{"model": "segmentation model", "dataset": "Sentinel-2 satellite tiles (TerraMesh)", "arch": "unet", "init": "small_normal", "optimizer": "soap", "learning_rate": 0.0042, "beta1": 0.95, "shampoo_beta": 0.999, "max_precond_dim": 1024, "merge_dims": false, "one_sided": true, "adamw_lr_other_params": 0.0016, "epochs": 35.3, "final_lr_fraction": 0.01, "adamw_weight_decay_other_params": 0.05}
Rows from block 4 of a small segmentation model, named by matrix and row number. Rows with one number belong to one channel. Each number is 128 + 32 x the weight over its row's rms, rounded and kept within 0 to 255. All counts start at 0. Numbers have three digits each.
After each channel's rows are labels from the 100 images, of 14976, where the channel reaches its highest value: "top examples" is what is common among them. Only what is clearly more common there than usual is listed. The data: Sentinel-2 satellite tiles (TerraMesh).
# convs0: first 3x3 conv (model.mid.0.convs.0.weight, 192x192x3x3, each kernel summed), inputs 96-191
# convs1: second 3x3 conv (model.mid.0.convs.1.weight, 192x192x3x3, transposed, each kernel summed), outputs 96-191

convs0.66:088161087112101144127128121139084158103058127135100096086132055129178149118138170143149128094116072117112144145130126171113104086122109183092088141102078144082072083135198079130170116156146070135128087137114130115120144120125129078114105071067106134062058140106107115114112093142110125149
convs1.66:122149109096167143115114135149187068143157144096041129153083171128139132122061158079127119134113105178172079110133176158162149128113110135092167129138139110112173186154112129142155110161138123164108074043143154146093121123149118153157131044124136141121134123179146157080145126128066126114
top examples: bare ground

convs0.22:140065120184170132132143122182129112146117125167179099155176129121169161140130110066127051183162115142185119127163113142098122079178116139097126112075185189159157127120116123141184110168196131109138148197118090130124132188111196168153148140156096098131155119132143100115136175153105104070
convs1.22:115147181086190069150146133063143133130109129111148110082136186127123113119133120144173113125194097109065101145133059131086132139074118111121176111121107095115126137188148137131076178079148048105107170087148137154139127091124131117126128070147125144103147131161123141045086135148108139119
top examples: water; main land cover: water; clouds

convs0.100:138142144129124163145121150155136110113173134107040120136130164117044111118199109164136130115150156133149141118117149095163120165111180082179122128126165111140091138164126040220155174082160152120172115142118121142195093093130120110135120185114138114165165146101207123122155143128146144198
convs1.100:117141142100152153164172067136175077130188125053103094105097194154147135140144144134123140126084127165158074131152132125123129109126094142127171110173147145122124092166098163140148150126137105125101092072166147163109166148185120150152132000148147153117156127150142156080130117128131132142
top examples: water; main land cover: water

convs0.51:161075138082104144119134140127139097084189084184136143099148084110108099144184142132088080145113096141166153102102165094091145156135146167153199107169081190151101103108152093153135133150196166117196171166122119126184123132117162133184137169122128122203166122095157091123080130094109137196
convs1.51:140172138087171116159130150089151101131115116086131109108139190136168153066163123168155089107185075140101108100175080098086136142064128089101159141136095084090121157191122137131081158059117074115126177102177112132134112110109164086123111080139125142123151143153119141055096121115113141122
top examples: snow or ice; main land cover: snow or ice

convs0.39:175109055110149144116126137127195133163117161198133072155122144167091121131119136118116135196128137133146133119085101143072138098127079148089217149124094133060079083088123171101134075149105090090101146066088126060113123187119189111142155124175130118096146115137125119111096117107129131135
convs1.39:083142127126194127127085123078154127147119141149216096114133145126095156098188107142152086089166150119105120162095118121093125116098087116156148190138095139067154143169157121112111144091096068079126118077115108138086128107099147100142138146129101150103146106145138105082106149141134082119
top examples: clouds

convs0.143:170128147157169061139159097086107070122172111114110154181122152110087112137116110085128033164157127133131134106152138091100124124114138110133168100106165135167153187127103109165130143140157171081120192126142065103117107179141122150165168166138143086194094137118223106143132171150150071147
convs1.143:109143176099183103153159117091172138123131142074145081094152184120132118124148100169146128139159108110087079148169075115084146130093112108114186119139126108098105104196128127125118178098137069092100137073162156148103128103156108118122110038151144155090169115162124152064086125150147134131
top examples: clouds; main land cover: water

convs0.30:145171097142166160098144161197184170161111169129134073146140134097129142127147163163117134182099164131191131104117134141155156111151140142110173100200189137099122126126179152150130127145178091147126135157147126176116138191110169179170175119173142135124171126149116142106140199128087140133
convs1.30:161158173123130073127104138111141150130124093089142116073133207156149151120162105145161059114175071108041140139105075140091125193114104127147231133078128097104118150146098150112112154085138036133094132137194092188122112140128156084128145116153134140121144094143110130070103143120097143160
top examples: water; main land cover: water; snow or ice

convs0.117:150164132150147127114162178185166157139097172094113092136142111122190130126105164174093158093129147117111128115114120139156149135178114129103122108144218119081080120080137148162144126170178126101186063159148120155151119080112108086164120154099109131084122144113115132091166142144128155129
convs1.117:126143190075160110160126140102154082128153133050168107127112187124131128126121120132173077080183074129035118136119092105083141145111153104088199116136137091106146147166134121147103149082142072123118163073164120147162149111112176097135107070125121135069148126147161123034081129128099123127
top examples: water; main land cover: water

convs0.40:132095135121114141169118126108128066129124108162157144148078103148117111166146093118114183152134105176147091098123140091122192190157124124166161145157082106153178110128177255122095139108151218131097170120096228125129148140097141193108135133141135138144106087154119144108108146154114144179
convs1.40:076164137126203134159146122104185157122093150094188103136166185134148140087188122156180121115177182122146098146190148141099126133071115097157165167148098097087131118219125122141106174107109121115126167097169115123101124079102152089139104116163128152124163124158060145059109133152148138120
top examples: water; main land cover: water

convs0.140:155178154175149072155166081078105133157127144059174089169167143123189141159131134123151051141149157118116049146159137149150135131117139140111108144078196167170133161132117172106153128161128116134121083131208120138117159195132173153132155150160113152138079133162120159116183182120147117116
convs1.140:103120166106200135140145143069128130126117147085217066086126194123118124096158070161169113095127126133073095147138100130109128164081065141089184131143094105101148102199099118124112173092156051083087167103181165166122152107095136107136130125151094146097148080141117133053091150148155124123
top examples: clouds; main land cover: water

convs0.160:139170143096108194127139178146096152123153114159123164105148115084120106145170133215106140112145123202145135137076155092198107144145156184159127108201181168127139081125075087114145124145123167179161126158108157181094172100106125086116140134103174166158130126114122163123161146068115181172
convs1.160:108160169083159085145130171073148115133101138109145079101130167139129125088167143146164079101191112123075107125165087132086146131036128106113153125124105057081124136215154127129045171076131077119123184072161120134134119087094171096133111065132113132117144133150122137037081126120086141095
top examples: snow or ice; main land cover: snow or ice

convs0.6:120160148153151150080189130201163128171106169103081140111156154096128103144148167138106111157111148055180121134127092086181110099087134171146109067102197140154108143085106031164109123170135122116110098210143095167065141190127133094189134160100190110135121122092133150133117186142092195128
convs1.6:142113161113108134160102137086122082128122123100139109147150209126134088155128121126130090100121129095053111152112070135156121164128093112112177151075136061104111122166126079118089198090112073157145161097137123169188083093084202144104092071123135137033162092113119118041090153119137112132
top examples: water; main land cover: water; snow or ice

convs0.116:138113131139156050086130172173124149184120165095093101073154145109136140132158194118092062210136148160239136150130110117147131093160127189131158092128184157118080132100125119136114109136169121108118131140110056185099117204134154105112160141114132108115077127100103112137137202122123097085
convs1.116:125165143122143130156115089091144143132171118065130091098143188153132079121172098133147127106140109135055084143107098121068115170129105143124229115097132121090100113127099130119149171052134072067101144140155136156145143137152155121136150050138119153076168101144102132039084145140112107180
top examples: main land cover: water

convs0.28:123119103124147138126153123152158072147112149136099133079090110127092099155087162161098133140138133158171161113076113118094110117174178169145191163103090178113080113134162149079127127133152151120159169114211129114101160182105158140196143157168159160112066149154129154125085177140132138106
convs1.28:064158130156211150151135131119190146143092154128191122126193152140149169126156110120179113093138145135143082145108144137109127152110092095177151201131110113064145117188165128109108155118103111070143159118149151114119092115098170067116151116137090148109157117162075140067115162121147110128
top examples: clouds

convs0.93:088077079144075134172048166110119128118137084106182108125181108188142182140160126105150048160171096186117134172164103160163153127153161116064172147124098058085156109147116135208128191071196107148127087134097128170173152163152214165146103118160138157113084142126059145152111143096144130108
convs1.93:068117079145119174127157060084171086145138151133087144158105132088121136119179107094084174111042149192228102155133184123139117140165070137125101205143121164096126119136114161087142130153127196089106064119085124154105180158121118156150174129126117139091134072138108132094178135133169133179
top examples: main land cover: water

convs0.18:109118103103096132133069204160114131178134134174109124120124141168160119134189172127148127207106146207179121110150096123081169135159172174070167131182077081062133150125183190076128117094120132122178122110170155180130095151144117098124122116103148170114140144120101119121101111054143140179
convs1.18:126136091133190214162061130082117089149146116126200128139110093135161176096147135060112126109066132190148054136084192083125097146124085118097134190134128174080181112181139143098108100126094121098120154107151138101171168101118211096136119107144098133148138126143087129084116105116157161134
top examples: bare ground; main land cover: water

convs0.181:120122112132135206095214141145185173114163146129189089093149152110118116157131142155114145146131093136065183113134112121133136131158172136105123107113208184103136157096190169170136118130178100132153093193132112156211153155138140136181154192146140164137163131137167138115125159168102151145
convs1.181:152139151105177119162090162112145118137104117078117133116147228137134136085162146163183127114172097140073101120122090131113117162081125107064172135113115095094160142162120160177107159081122027132113169116154107150168123121087194096141106055103113147084141146140120140044087121126089130127
top examples: water; main land cover: water

convs0.10:114077118153135167165173104138134166125167136108156126109127141095137121119184094177187106143114168207143145137162155116118125141153093153124113164169155183128152109123171181184095104138093111140082130137208158079107097184100150148171112138145138125135097124133197086085114110151115100178
convs1.10:110133176099169128142165104107199111133124147089133086118137193138127094161154121155158127126166097129106084142166100170099161110068103118128177111165160093119133103185101149131160153122156070105086104048124165140109136109182101143126124037132147138104165106160155150046117131154139126132
top examples: clouds; main land cover: water

convs0.96:099196105094125131122119123113088156146134159135040105056103106062156125126122173180127100163177147219111133135100072126196083101148141145099088144121181117091131139112107076116132103133076126156142078097119123147075124102094112077112121135099151152137107135098153151115166099140100138175
convs1.96:126141144091187072113158121112150117145124149076141135106150172107123067142094160142147120129141077149100105148138100168112162113082077104108182083153168107095134144172151147150134141121154110104123125028135156103098131072163081180140114013133164146103163124158155154060129120149127130109
top examples: clouds

convs0.130:131117120119148165082187155118174137184155149127086135081125210132088117182201160074115153118141153178184173154111058111133122119099136187122207112218142104138156123138123117108151100088123115135121119107121145156178162101144172095177156141089155177161158144116131149129149138141142119146
convs1.130:129178127140186182192121113115158117159146142090171135169184155153189181155161140103186137106132120115138082152090146114151135169143123122113173185117109138070148126172130118114134108077086100128110137145186158129169119143089214103143144060146055158081159110154069153118108155107097126139
top examples: main land cover: water

convs0.154:130089119136133125172112170184115101215140142136093098103133124137103091139129187146144121158133158153177155132093122114145144129105204117122176161088117109117091132127097156104155141093094100124184112108163122187094142138130105091106177176138191156119051124107120140157119157109172122115
convs1.154:070128107124172116167108124061150082132144110133147111088137150116092144114202131131116175096092112161124063134120108099121080158131079147105110202134145155058081060175107131142130118109126067112100157070133134138081123093137161121128176105122100132114151073141091135041100110087187118123
top examples: water; main land cover: water

convs0.147:114162114085146102111181166150146152190069164168036134065127106136155118128133164095112149188157128091159167148062055122141089085102095170126107144057149140102116128111096149110121130117091113144136090156094143142131156155128083060111189153091203153094118125136069128127157165140129138128
convs1.147:092137121140119152167083107092149100145148092146173102120136167128122168088161147126179137119155114155037025132106091136119083196100102106128149187097139148070108089167160151150138141081082065080122177102126131099132128070095216112125122093125103131069166092144088126033101132117177147119
top examples: clouds; main land cover: water

convs0.133:135125134102142198125174154127130172139096174160123112090141081139204144091058176131135125176078131080140156172103106139184106105102053181114089116086137165103161074117081130081138105164081116170107105120104176126144169115114086138117108104064144157116103126116081185119197102183133161098
convs1.133:142125140098177072114130165105165079132127135124139144120170131112125113131045155135164105173180057136064111170127088203161159122053091127077166087145130108093144168141151114188112121102131079143141136034124143117095134092128127166162109034124139127069154156158156142083105126132135175092
top examples: clouds; main land cover: water

convs0.139:100145122167134115120124127192131140105084079128169131149161116088136164141061124093142156179123100105164091141171137109182139077183167143112143083176214178116161187139143094153142136116194110126137117193187110202117132164130164212131170156110138112086189128149114139128189216175102131141
convs1.139:155164171111160127148098166088144118122120125096153116102146172139164157106154143115212067143169088115047101156109090113115131160110115101099169158101085086091139178178134135151070149067091032112131164109195098146167090122079194090114113077129123146082144159146098127059060120109099143141
top examples: water; main land cover: water

convs0.126:146064138084107179131139134098133125089111129157133161120086072151123111102100115159125142061151097114057137137105146147085108109131126186115078151042052137118131108152065103132142157159077154170141133093155115110170147110131098105110081141143125181141078145115136147136100079096152192130
convs1.126:086159144074177132156179139119172105134143152064130121114161151119155109138085189130165116132150147137152104108188168163131132097067139119103143102166153093120123111155121117156123108108128139133149111032144156114095134078156142146155099039134139135122142118160151151082138119140105125082
top examples: main land cover: water

convs0.49:122099088159139159130196122186142107127082135116131112106164113154120095176111141130120097173127120104130191122107093118097134106124178151086132154039121181102088126114127138138117151129171103105135135148146131132190137183120157115179129188174122123107126100168123129128065225145132123090
convs1.49:166152121099139136145095123129189101137173116061100128130134221121154162109141112117146100083125046141110089099148107091114109176079110124053148148109112071087171164154129134154141137100116055102120151119161107166156121151104186103113131069118109148119160144147122148055124123100075125149
top examples: water; main land cover: water

convs0.46:164120102125150077101108096079150127140120167146055096141065113108135098123104111082086129159106161112170085127106089126113096111146069106104141101060084041119112126078130105070099098143092133138077139075171159086065150170099146100118144095219118141151034126075167149092145147113103100095
convs1.46:116176188101145083135150130084163154120099138120191113095142163126107133112147117167168126106182107084089094150127083141058137103086109109156181119144108117104106139187132147117099158090137062095120133087141130124065132087132114109130128119141149144117156101153137151055080141134123121123
top examples: clouds

convs0.69:121134115112070120164134132135123136113164147107165123125162149157129114133143134242125136094134115149189150088121094134072155140142172152123160130243110133125147123142204136147137172111178136153204151103151182124200113068147111154136124199111120134164192125059155115123118106131146113143
convs1.69:111114114130210188146140100073166068134137129149157096132137149133121148099213125100097150092069126172230062152154194099084119126154093134133129150141145164090119083158100116083149117126148134096112157106122153121116165129104123140152155094131076134150147136148118128071140164113186165137
top examples: water; main land cover: water

convs0.32:138141097099169120106135129169200141147136118160095149146113151137145113147153143148106135166099123149216152091097056127089111109169141148108220085167144145117186106115168126095119117149166121160153133162205174141152155182112176152163192216119151116118197116115121107110123163181114102164
convs1.32:109160150134166105139105145114179127127123121102165118123156190127140150085150118141206088106209113093057136152124090101088136120065115117108172160128091079070132158203135128160097164067114063109150184114179096143160116087095183070119129101144121155093153137167125146042086115119102146132
top examples: clouds; main land cover: water