{
  "train_examples": 145000,
  "image_size": 64,
  "arch": "unet",
  "beta2": 0.999
}
Rows from block 6 of a small segmentation model, named by matrix and row number. Rows with one number belong to one channel. Each number is 128 + 32 x the weight over its row's rms, rounded and kept within 0 to 255. All counts start at 0. Numbers have three digits each. After the name is the row's rms in percent of the matrix's.
Before each channel's rows are labels from the 100 images, of 14976, where the channel reaches its highest value: "top examples" is what is common among them. Only what is clearly more common there than usual is listed. The data: Sentinel-2 satellite tiles (TerraMesh). In brackets: how many of the 100.
# convs0: first 3x3 conv (model.decb.0.0.convs.0.weight, 128x256x3x3, each kernel summed), inputs 0-85
# convs1: second 3x3 conv (model.decb.0.0.convs.1.weight, 128x128x3x3, transposed, each kernel summed), outputs 0-127

top examples: built area (68)
convs0.108 099:119131127120123127144132130130142114108149070111126111103135133135128137134117124158123130178138199131137132115135123123116107131131128124137123154123141132132127137125136128114146127131110118129153127136140110153149106119098094135127116130125127133126119121
convs1.108 089:000103118175076102111132164138109114136121088124105136123147158160112123061099128115157167113071078134153147118119129113128110123122154120178106104079114116145166142040151095129157126103058115114141174094190075159144108087166095153168107122110094098112115105101115140145145140148158082117179182112187134129118118128122137098060160142139075135161139090091099128139118128110111112109058

top examples: water (76); main land cover: water (60); snow or ice (45)
convs0.54 116:128138122133128128142152120128155128091131124132141135132136137130125134127130138155132145151137196155124130126121126147130131151129120140127129130123138125121131124131132130122125127131134147123127139129125127144119109128125119134134134149132124136142134139
convs1.54 103:105078122088158111109084121131121137142118103105104077121094143091136095154108109084079138110118107138117222007083167121161126142117136102096101125123114116155129149155115063109089133090125112091102046133150145100095098145115124057116163093125172108105106161115159147129100081160051128152145134125159119099138115111143154136109120121020098150133146166119127179147154112145145146062157

top examples: snow or ice (58); main land cover: snow or ice (44); main land cover: water (34)
convs0.76 111:131118156087145108127099139104105117108099135107103114111104113195130093121147148104109066141116076119116168087130158120107135114114137106113115142139118116156115139102170122155098128134108093188174107161119088099129136142135073138162119092102073139095107124
convs1.76 088:134179157174144141109148118143136181158068160160143103071124133085117108161096125093145133156093163154135154149136124128133152219097157155108153088159190118175185169136105135097083134134166130093171089196132159161154163160097132178097111109099116172139108195162136151121139131085168090141182122172180120122117139114116126121175189182092150184142114193088167162154108115140107128164127

top examples: snow or ice (44); main land cover: snow or ice (33)
convs0.90 087:124123134142129171145133112128114121082141088157158134098134129141133139134139127145132159182135179104129137120138143126104128116140124119126126112136145127125118137126135155125126126141106185163123148149120132132131158122113090119131137182135128112110136135
convs1.90 090:117107124118087148120100153135147073104090082112131105065150108150151113097134105147102099147139132146080074183104138154113147100090151215118128135119113060106087055164158121091114135056128156160134077113096173077119141156110152161155137121155064145158163132107060090166123130162114165085143140155110078146128141182088114042121125128129102086115093090145122124151149064186139163127131

top examples: main land cover: snow or ice (34)
convs0.0 108:136141130119131109135134123113149127119127126105111136135121125145134137130134149127118124138140121147114145110113127122138113120139141148121111132132145113128143131127147129109117120136129117147139120137144119093146136138128157122128133131132130154143123121
convs1.0 080:108114110093121070112126132131148109082144149110176124136134146138103137141103078143133132093144146120068127180146071169213184143116124171115143098078094136039097084169098081145153095092122129150117152075093105136091099111123085135099083080199115155136115157115160199155109170101121118161102108156118180128067115090179122110071052123110120100133102139157086112150098100121093126115110

top examples: main land cover: water (52)
convs0.79 072:082116111112117109139109143138151132144127105125098113114118114140134122129106138162132129093123159105123113132119103104141150161109118119120140149107109117130152111138124106126117115157130115115133126123135121141151108134137106123133125117101115132098123112
convs1.79 104:088137147166178116165148073141142181147155155094093119086180185117124059180165126109141086102081136105094082122193125143206145107129129125095160130132132135100080105132103079204137122126109172163101158087122121080120095097120127134100071120117169189167109117071125144155126102135130116084123097212159113107133171152099144159151091098110161102107124117054123108144111165072138124132120

top examples: snow or ice (65); main land cover: snow or ice (57)
convs0.71 076:129105089132098129147156160154136112109137103142138121154114098125126129120106158103126130052121137147125157133097131143127117165142125124097091153158141152146122146156136125109143137123140143146130130121108129103121166131143173141102145130145127136112122129
convs1.71 095:128092158104095097086107145151159161075047105120148096163111076106120091098079111106100143128143162164120109117083165120099118170179103182135112089122185098111121097128118168106126067107109115128140098176128129065146130165078181128133104119158082131132118122166079224171111088097138127157152103116179111108117077103144108154107171178091103101092175094124123116117194106175141178111114

top examples: main land cover: water (46)
convs0.127 107:118130126112138128126109143125119111121120121118122132124120123131124117139123132153130107094122175140121118136135115127117140122107133098130139138130122124148134132129119120143111112133138110137132119127110136120125114141144118122127097154144109124112123120
convs1.127 112:018112159114128157132165155126083134135091108149082147101172123112100157128125146143094112106090192151145139125147173093108149162150115112132162134102061158136082126069093111124137094077132110177093171101158161113072168188117185109146147080177105058124129147139131129161136095155135071090138148140076129128128093190146124123056139099154192114136085116140124121134148130061136096132093

top examples: snow or ice (48); main land cover: water (37); main land cover: snow or ice (36)
convs0.102 098:064095120116125170183146127106108200120140118161162166132154170159095110160166130064108121078146066054154163123162121137121138132119134143158147174146097146152156108164101139130093136129109075140129148163101148060128105128090123130161113065084101089110146123
convs1.102 093:061113129138113082107125098120109102107096117094103136125100109086105087091067103129104154129111074082137125097110099144090092109037110141110077121057105088095120120100124035082128161140143125164109113157188094187176076054097132125120088159102141117126046060150116107164191139128114094131146153117152159127092153150091099110115110108087111131157138124143109126146154143126177102117152

top examples: clouds (35)
convs0.26 083:119126144111105095129194127103212162127138093118110138143129122127101137145103105154137130140137140166116122108113121130138117172152099105144158129110092163114150095103150106155142132113112079107148099141140102094123166142132201146141111129082100106125136109
convs1.26 105:139156084160163169146163143141120169157214141136165193077145201121114094153127045111150146145113106111121133119107189110167110123143161033150148109084127119148100106141059165158144120181138123127104094154127132109130106086112166129164086152097086162134175072105155107118065135151127171106148099136106091120062154103146181138137064112118143139114179150106113120080123151117132079129122

top examples: built area (69)
convs0.22 094:140132104132112133118199106158192136138139103147134118163137124118140120112094080166134138111114119177153108122102130139113119142128135113136141100164093157128117134115121081116131142133101116130098125146131115125103122096141184123097138127118122123123108121
convs1.22 091:100125140161121178110136219151141111140065117120130139132145133145115130070112103118087131128165134159182096115120169102097163096129151084134088121045092059147069126047102150136126145100092179127111130113164139157158094119124187103106102121091113099106105087086051150139174137114155107093137174160133150099152151188095118127068196109160105128164128107127138147111155150103078099092086

top examples: snow or ice (57); main land cover: snow or ice (52)
convs0.121 098:115137150160084133163160102104141129104114132121175113130161175121127152166164107122151155061168070078093117122101125120127122146119129127131139161129104157123148112126126093127114130088157066094134138090098160118104133147166174151159152118120123108145173100
convs1.121 097:051075123126111063045107119129104061113110122095117154117133167133120134105094056096112129104117123132105137139086097077069137119053120138129108138115060078137126079113135119096121105106071138114124066103123096121098121135088099151141116123037151093141107089135076156185160092128127107118135128088100073076080108117104115125139089092098091131125148135099109118093178153113119071130081

top examples: main land cover: water (36)
convs0.46 090:142152131137129153068109108144168120138168138086117095128084112130171121108113107087134097074113132168130140150131144127108130067125119110124122113126129087120129156155130117117141111128116019138126128137158101139148145102169144102118159064112143132139113117
convs1.46 106:059143124088130130087094113155083108092198162146180165085133193118098092129158099180140089107141121123112120148157120165052122160162122135092144125112152158130133096207193107130083136190104099076075098185154145106091124106106141144114098109179149137160121081120104117129103183116109191161102072149118107103074155108114131164105072089137126092094176121084120122119136163145144110119107

top examples: water (76); main land cover: water (71); clouds (37)
convs0.91 118:148119145152115109144154105122103158069125119155155149121146153159089153142148123134149157164165120132123130101114129134144136145147120118121112138113112150114121088118138168122128134129112166107109135116112136144121114158131111150157140137107130147156183139
convs1.91 101:128165116141129140104099128129125106130130150162161162145089111159166099143200131181133138134103114120138135161105162146152107163120152095114172063172153113103122171119141079140160099075138149111153146168130114197169120185147055164145156147112139184167080139111073085123208164106156110103141136159130151184212128099105161123155157112113088129091131049163149155137069170158128188134139

top examples: crops (71)
convs0.74 090:129117104105124127141180130108160155106112127140139146146142133130115122158114143140118112135122158076126134131143121146133153165120135110133139137135126138125136106128141124138130128159122135127121117153123135111144138121106150139129134136120110151105110126
convs1.74 107:126140132153148136158140054140161194177140119199127163062151188130128137135142166127181098073133113105133124126166110108158128108123131119121092144087132132033126159164118113120145143107144103118108101120102094072114101103103116144137174154130102118083133084095183207067075103124072151095131102155069119130048156114116092059128096125135097109112117135067098154168139154120137092149094

top examples: built area (73); crops (65); main land cover: built area (34)
convs0.99 080:139099131112118106141182108111174146145096126125124149171140137129129115103149139175098104147116116063150117156115140154136142189158111098117124134132099120153148111117125128132128167134108100105120110131111091183098152100124151119132123143124139095124125119
convs1.99 125:067091181087100122157116068130121107090107046118103100086175183173136109158124133135156101081111132127126111136117108166078059119150171158133125095123081113080086062145175109118134060061139069150093087074118167115107130138139130129142148142133078113128098101121101090171176120164105115154123171135109059116078100154102133118160135111128105158180121109075108099124118160146131169137077

top examples: crops (74); main land cover: crops (59)
convs0.19 081:120135117106130139100145141159178116094147136101102123105085100134117115111109147195141121174109166150136141112128117132117103155115166111127116136153117141132122166127115135138124116122122135149132115121131123113119111123112158095103135150133093146100097133
convs1.19 100:129124174166117170085143104164147109198095113202140105131214152106145151152160172127146122108107144109175101149114088105082108102177168077194067192115087067105088144117140136138152166132133130099107093187100090159136123120127119122134072188053119096120131114119131117114150150128109226103164140081156098095088156123134105146100103140170144133143111123072162105107124106122111148135147

top examples: main land cover: snow or ice (33)
convs0.109 100:147135108129134125123159131103135120144151158125133133129118126149141134129114133143117109135138177145112146107131118122125135156111128111125102114139146127127149122110144136134119118134121178141146126139134113163141097148111123140139117165105132129134110118
convs1.109 107:157134095148192156125175107104112152141122156076104139150198162055117099136139060121148112152086106099128107104110148142127083089048164068118169154121139111167119111129085160179105139096120171170153067124112115105158100102127196080074091141093148138141095095121192114127129140127117079078102137197145104102141151119147131126165122152111129163176154136121052153158141187102115119091143

top examples: main land cover: water (27)
convs0.103 106:159150119127138144101123122153137118103147131107110154118135107131160140102081107155129156139124173146143123117166133133108088132114156122087140089139154117171079136126116090132179109138109100121105131122147100126139093104125128107072136107150110126094074175
convs1.103 097:128113102096168135093094079128125100090119139074071130099162154125096065128116102083104099122112089077140115128096124151058090114129129102142076130067084109127134081108101064112138136160106113120120107113140106139140072027071128145133042129156149083116065064145113151166151154153131113139132132094140085120110171152106112150126097139097115155122180127168166144140222148145173134135129

top examples: built area (72)
convs0.30 095:124128137115094121138203112123184135168121115129120101131127130116108120131125129152102134078123114143134119147135140137133103124137138113141105148118126128151105124108133077103128166096124083155121142133121124120123150118156196130153124127119109150122149118
convs1.30 098:115093152144128163175130181127122093131093163071129114093135134155095126126142134153065103119114177130149149136190115184095154112182084141147122137075073120134035121057105066132103098081153203151138178095143148135118087111127118108140107103143119121121100154084062152118167156062187120090146133145121131127118155129103123171127176119163174151169089119100106129196143118058126108147132

top examples: crops (89); main land cover: crops (68)
convs0.88 073:105137111130132135132147128127197123116113130139140135128130131132135109116107122157132151083126154172143106131129155125129125141108146124131119119141132120148113139140121071098111122128119108141106143130135133126119143125135173132132111141134108129140142129
convs1.88 110:174121084132124124171127144116146063197131143251117141125161139168132115106128170208122148137065104144091130131157084106124133131160146144090089193046089155073181145127100110126131127139193112133104183116128082136130135152135107164148130175100081104147070130133108146116143133111140143130180123144137113130144104128149103057117104115177100135136094096132060092116149116115157078154100

top examples: clouds (35)
convs0.36 106:082097079112084091136160127109162140109134144124127090120144120151083141125103085133123120084117116141143099093105092119117090136099136111144139181163107152138156123101104064134106148122100062106142134125090113092065147148130161136125059086149108114135140102
convs1.36 097:133105175146117185139121144172144108119095081116192106092131105121144089134127153160128115076181113125118141142136182172099090095186149199123112141133186120152195118142182123155094132146174161130096116133167177124134155184164185150114160156199096102119101159155116174104153147180141187173149125115108156113070131117097090167112137104114179117104152111153153146149125159214187138140108

top examples: crops (87); main land cover: crops (73)
convs0.39 071:135125126133131111109149118103190124137092183146149140113113130146133109103130128162125123123123147130094139139106121141146130154113133135115135107123138117160109120108153120125124140134121058137120113111115123168130157105149158137118143133126129142124126160
convs1.39 119:155148124160153131160132108148163105191110136234143082094163118111112108107128184186125134145011123140155073127144138130143138128117152180080118116066134154064165124156122147077148127082124141092085134129164084163167146117096117115148135152112147100119085133106116148117192167112133169109190145095140161123113080156140134121109081097209123103110136105103140133116139132132080058139133

top examples: water (94); main land cover: water (84)
convs0.58 149:123127117111113118136141142140172143118138078112121144140133118138135117142112143169120125171138160128122137110130123117130122143130153122107121108139133126136132130129129141114123127143121158143125109131127107136136112113134087121132147130121110138129115149
convs1.58 114:121172147125080086107083160083136139147173127128135122112135160173091179109151182150121098130102149165146086126178122123110134139114107102149128087106166063144137176160177148097143160181093065105122172160157112114112174090119064153190204085147072090096115100153137070101082135102161096096175089120114122163130091159135151114103186159127167133107121170169147130146119069098147090159110

top examples: main land cover: water (37)
convs0.20 082:119109117129126102125150129122121100112115166115132168097130169142118097134140161123109111133110117089129131140145148109167153155097114149106121123113123142110130158121157085110101151143144144130129121124135124149115100137145162142165120164116100155151138114
convs1.20 081:149102117143139163149137150154176157131098110121156128158129165137132103110153099095070157171122105136146017157153148159139142135165154135088075142107088135128124145108052169110076122169186136115140047115127168128068087121132112067142096096158164105118140113086119119115147160148162145137086120081133069045160139118024129173137153143152168112098095108117111151116143103108112114088104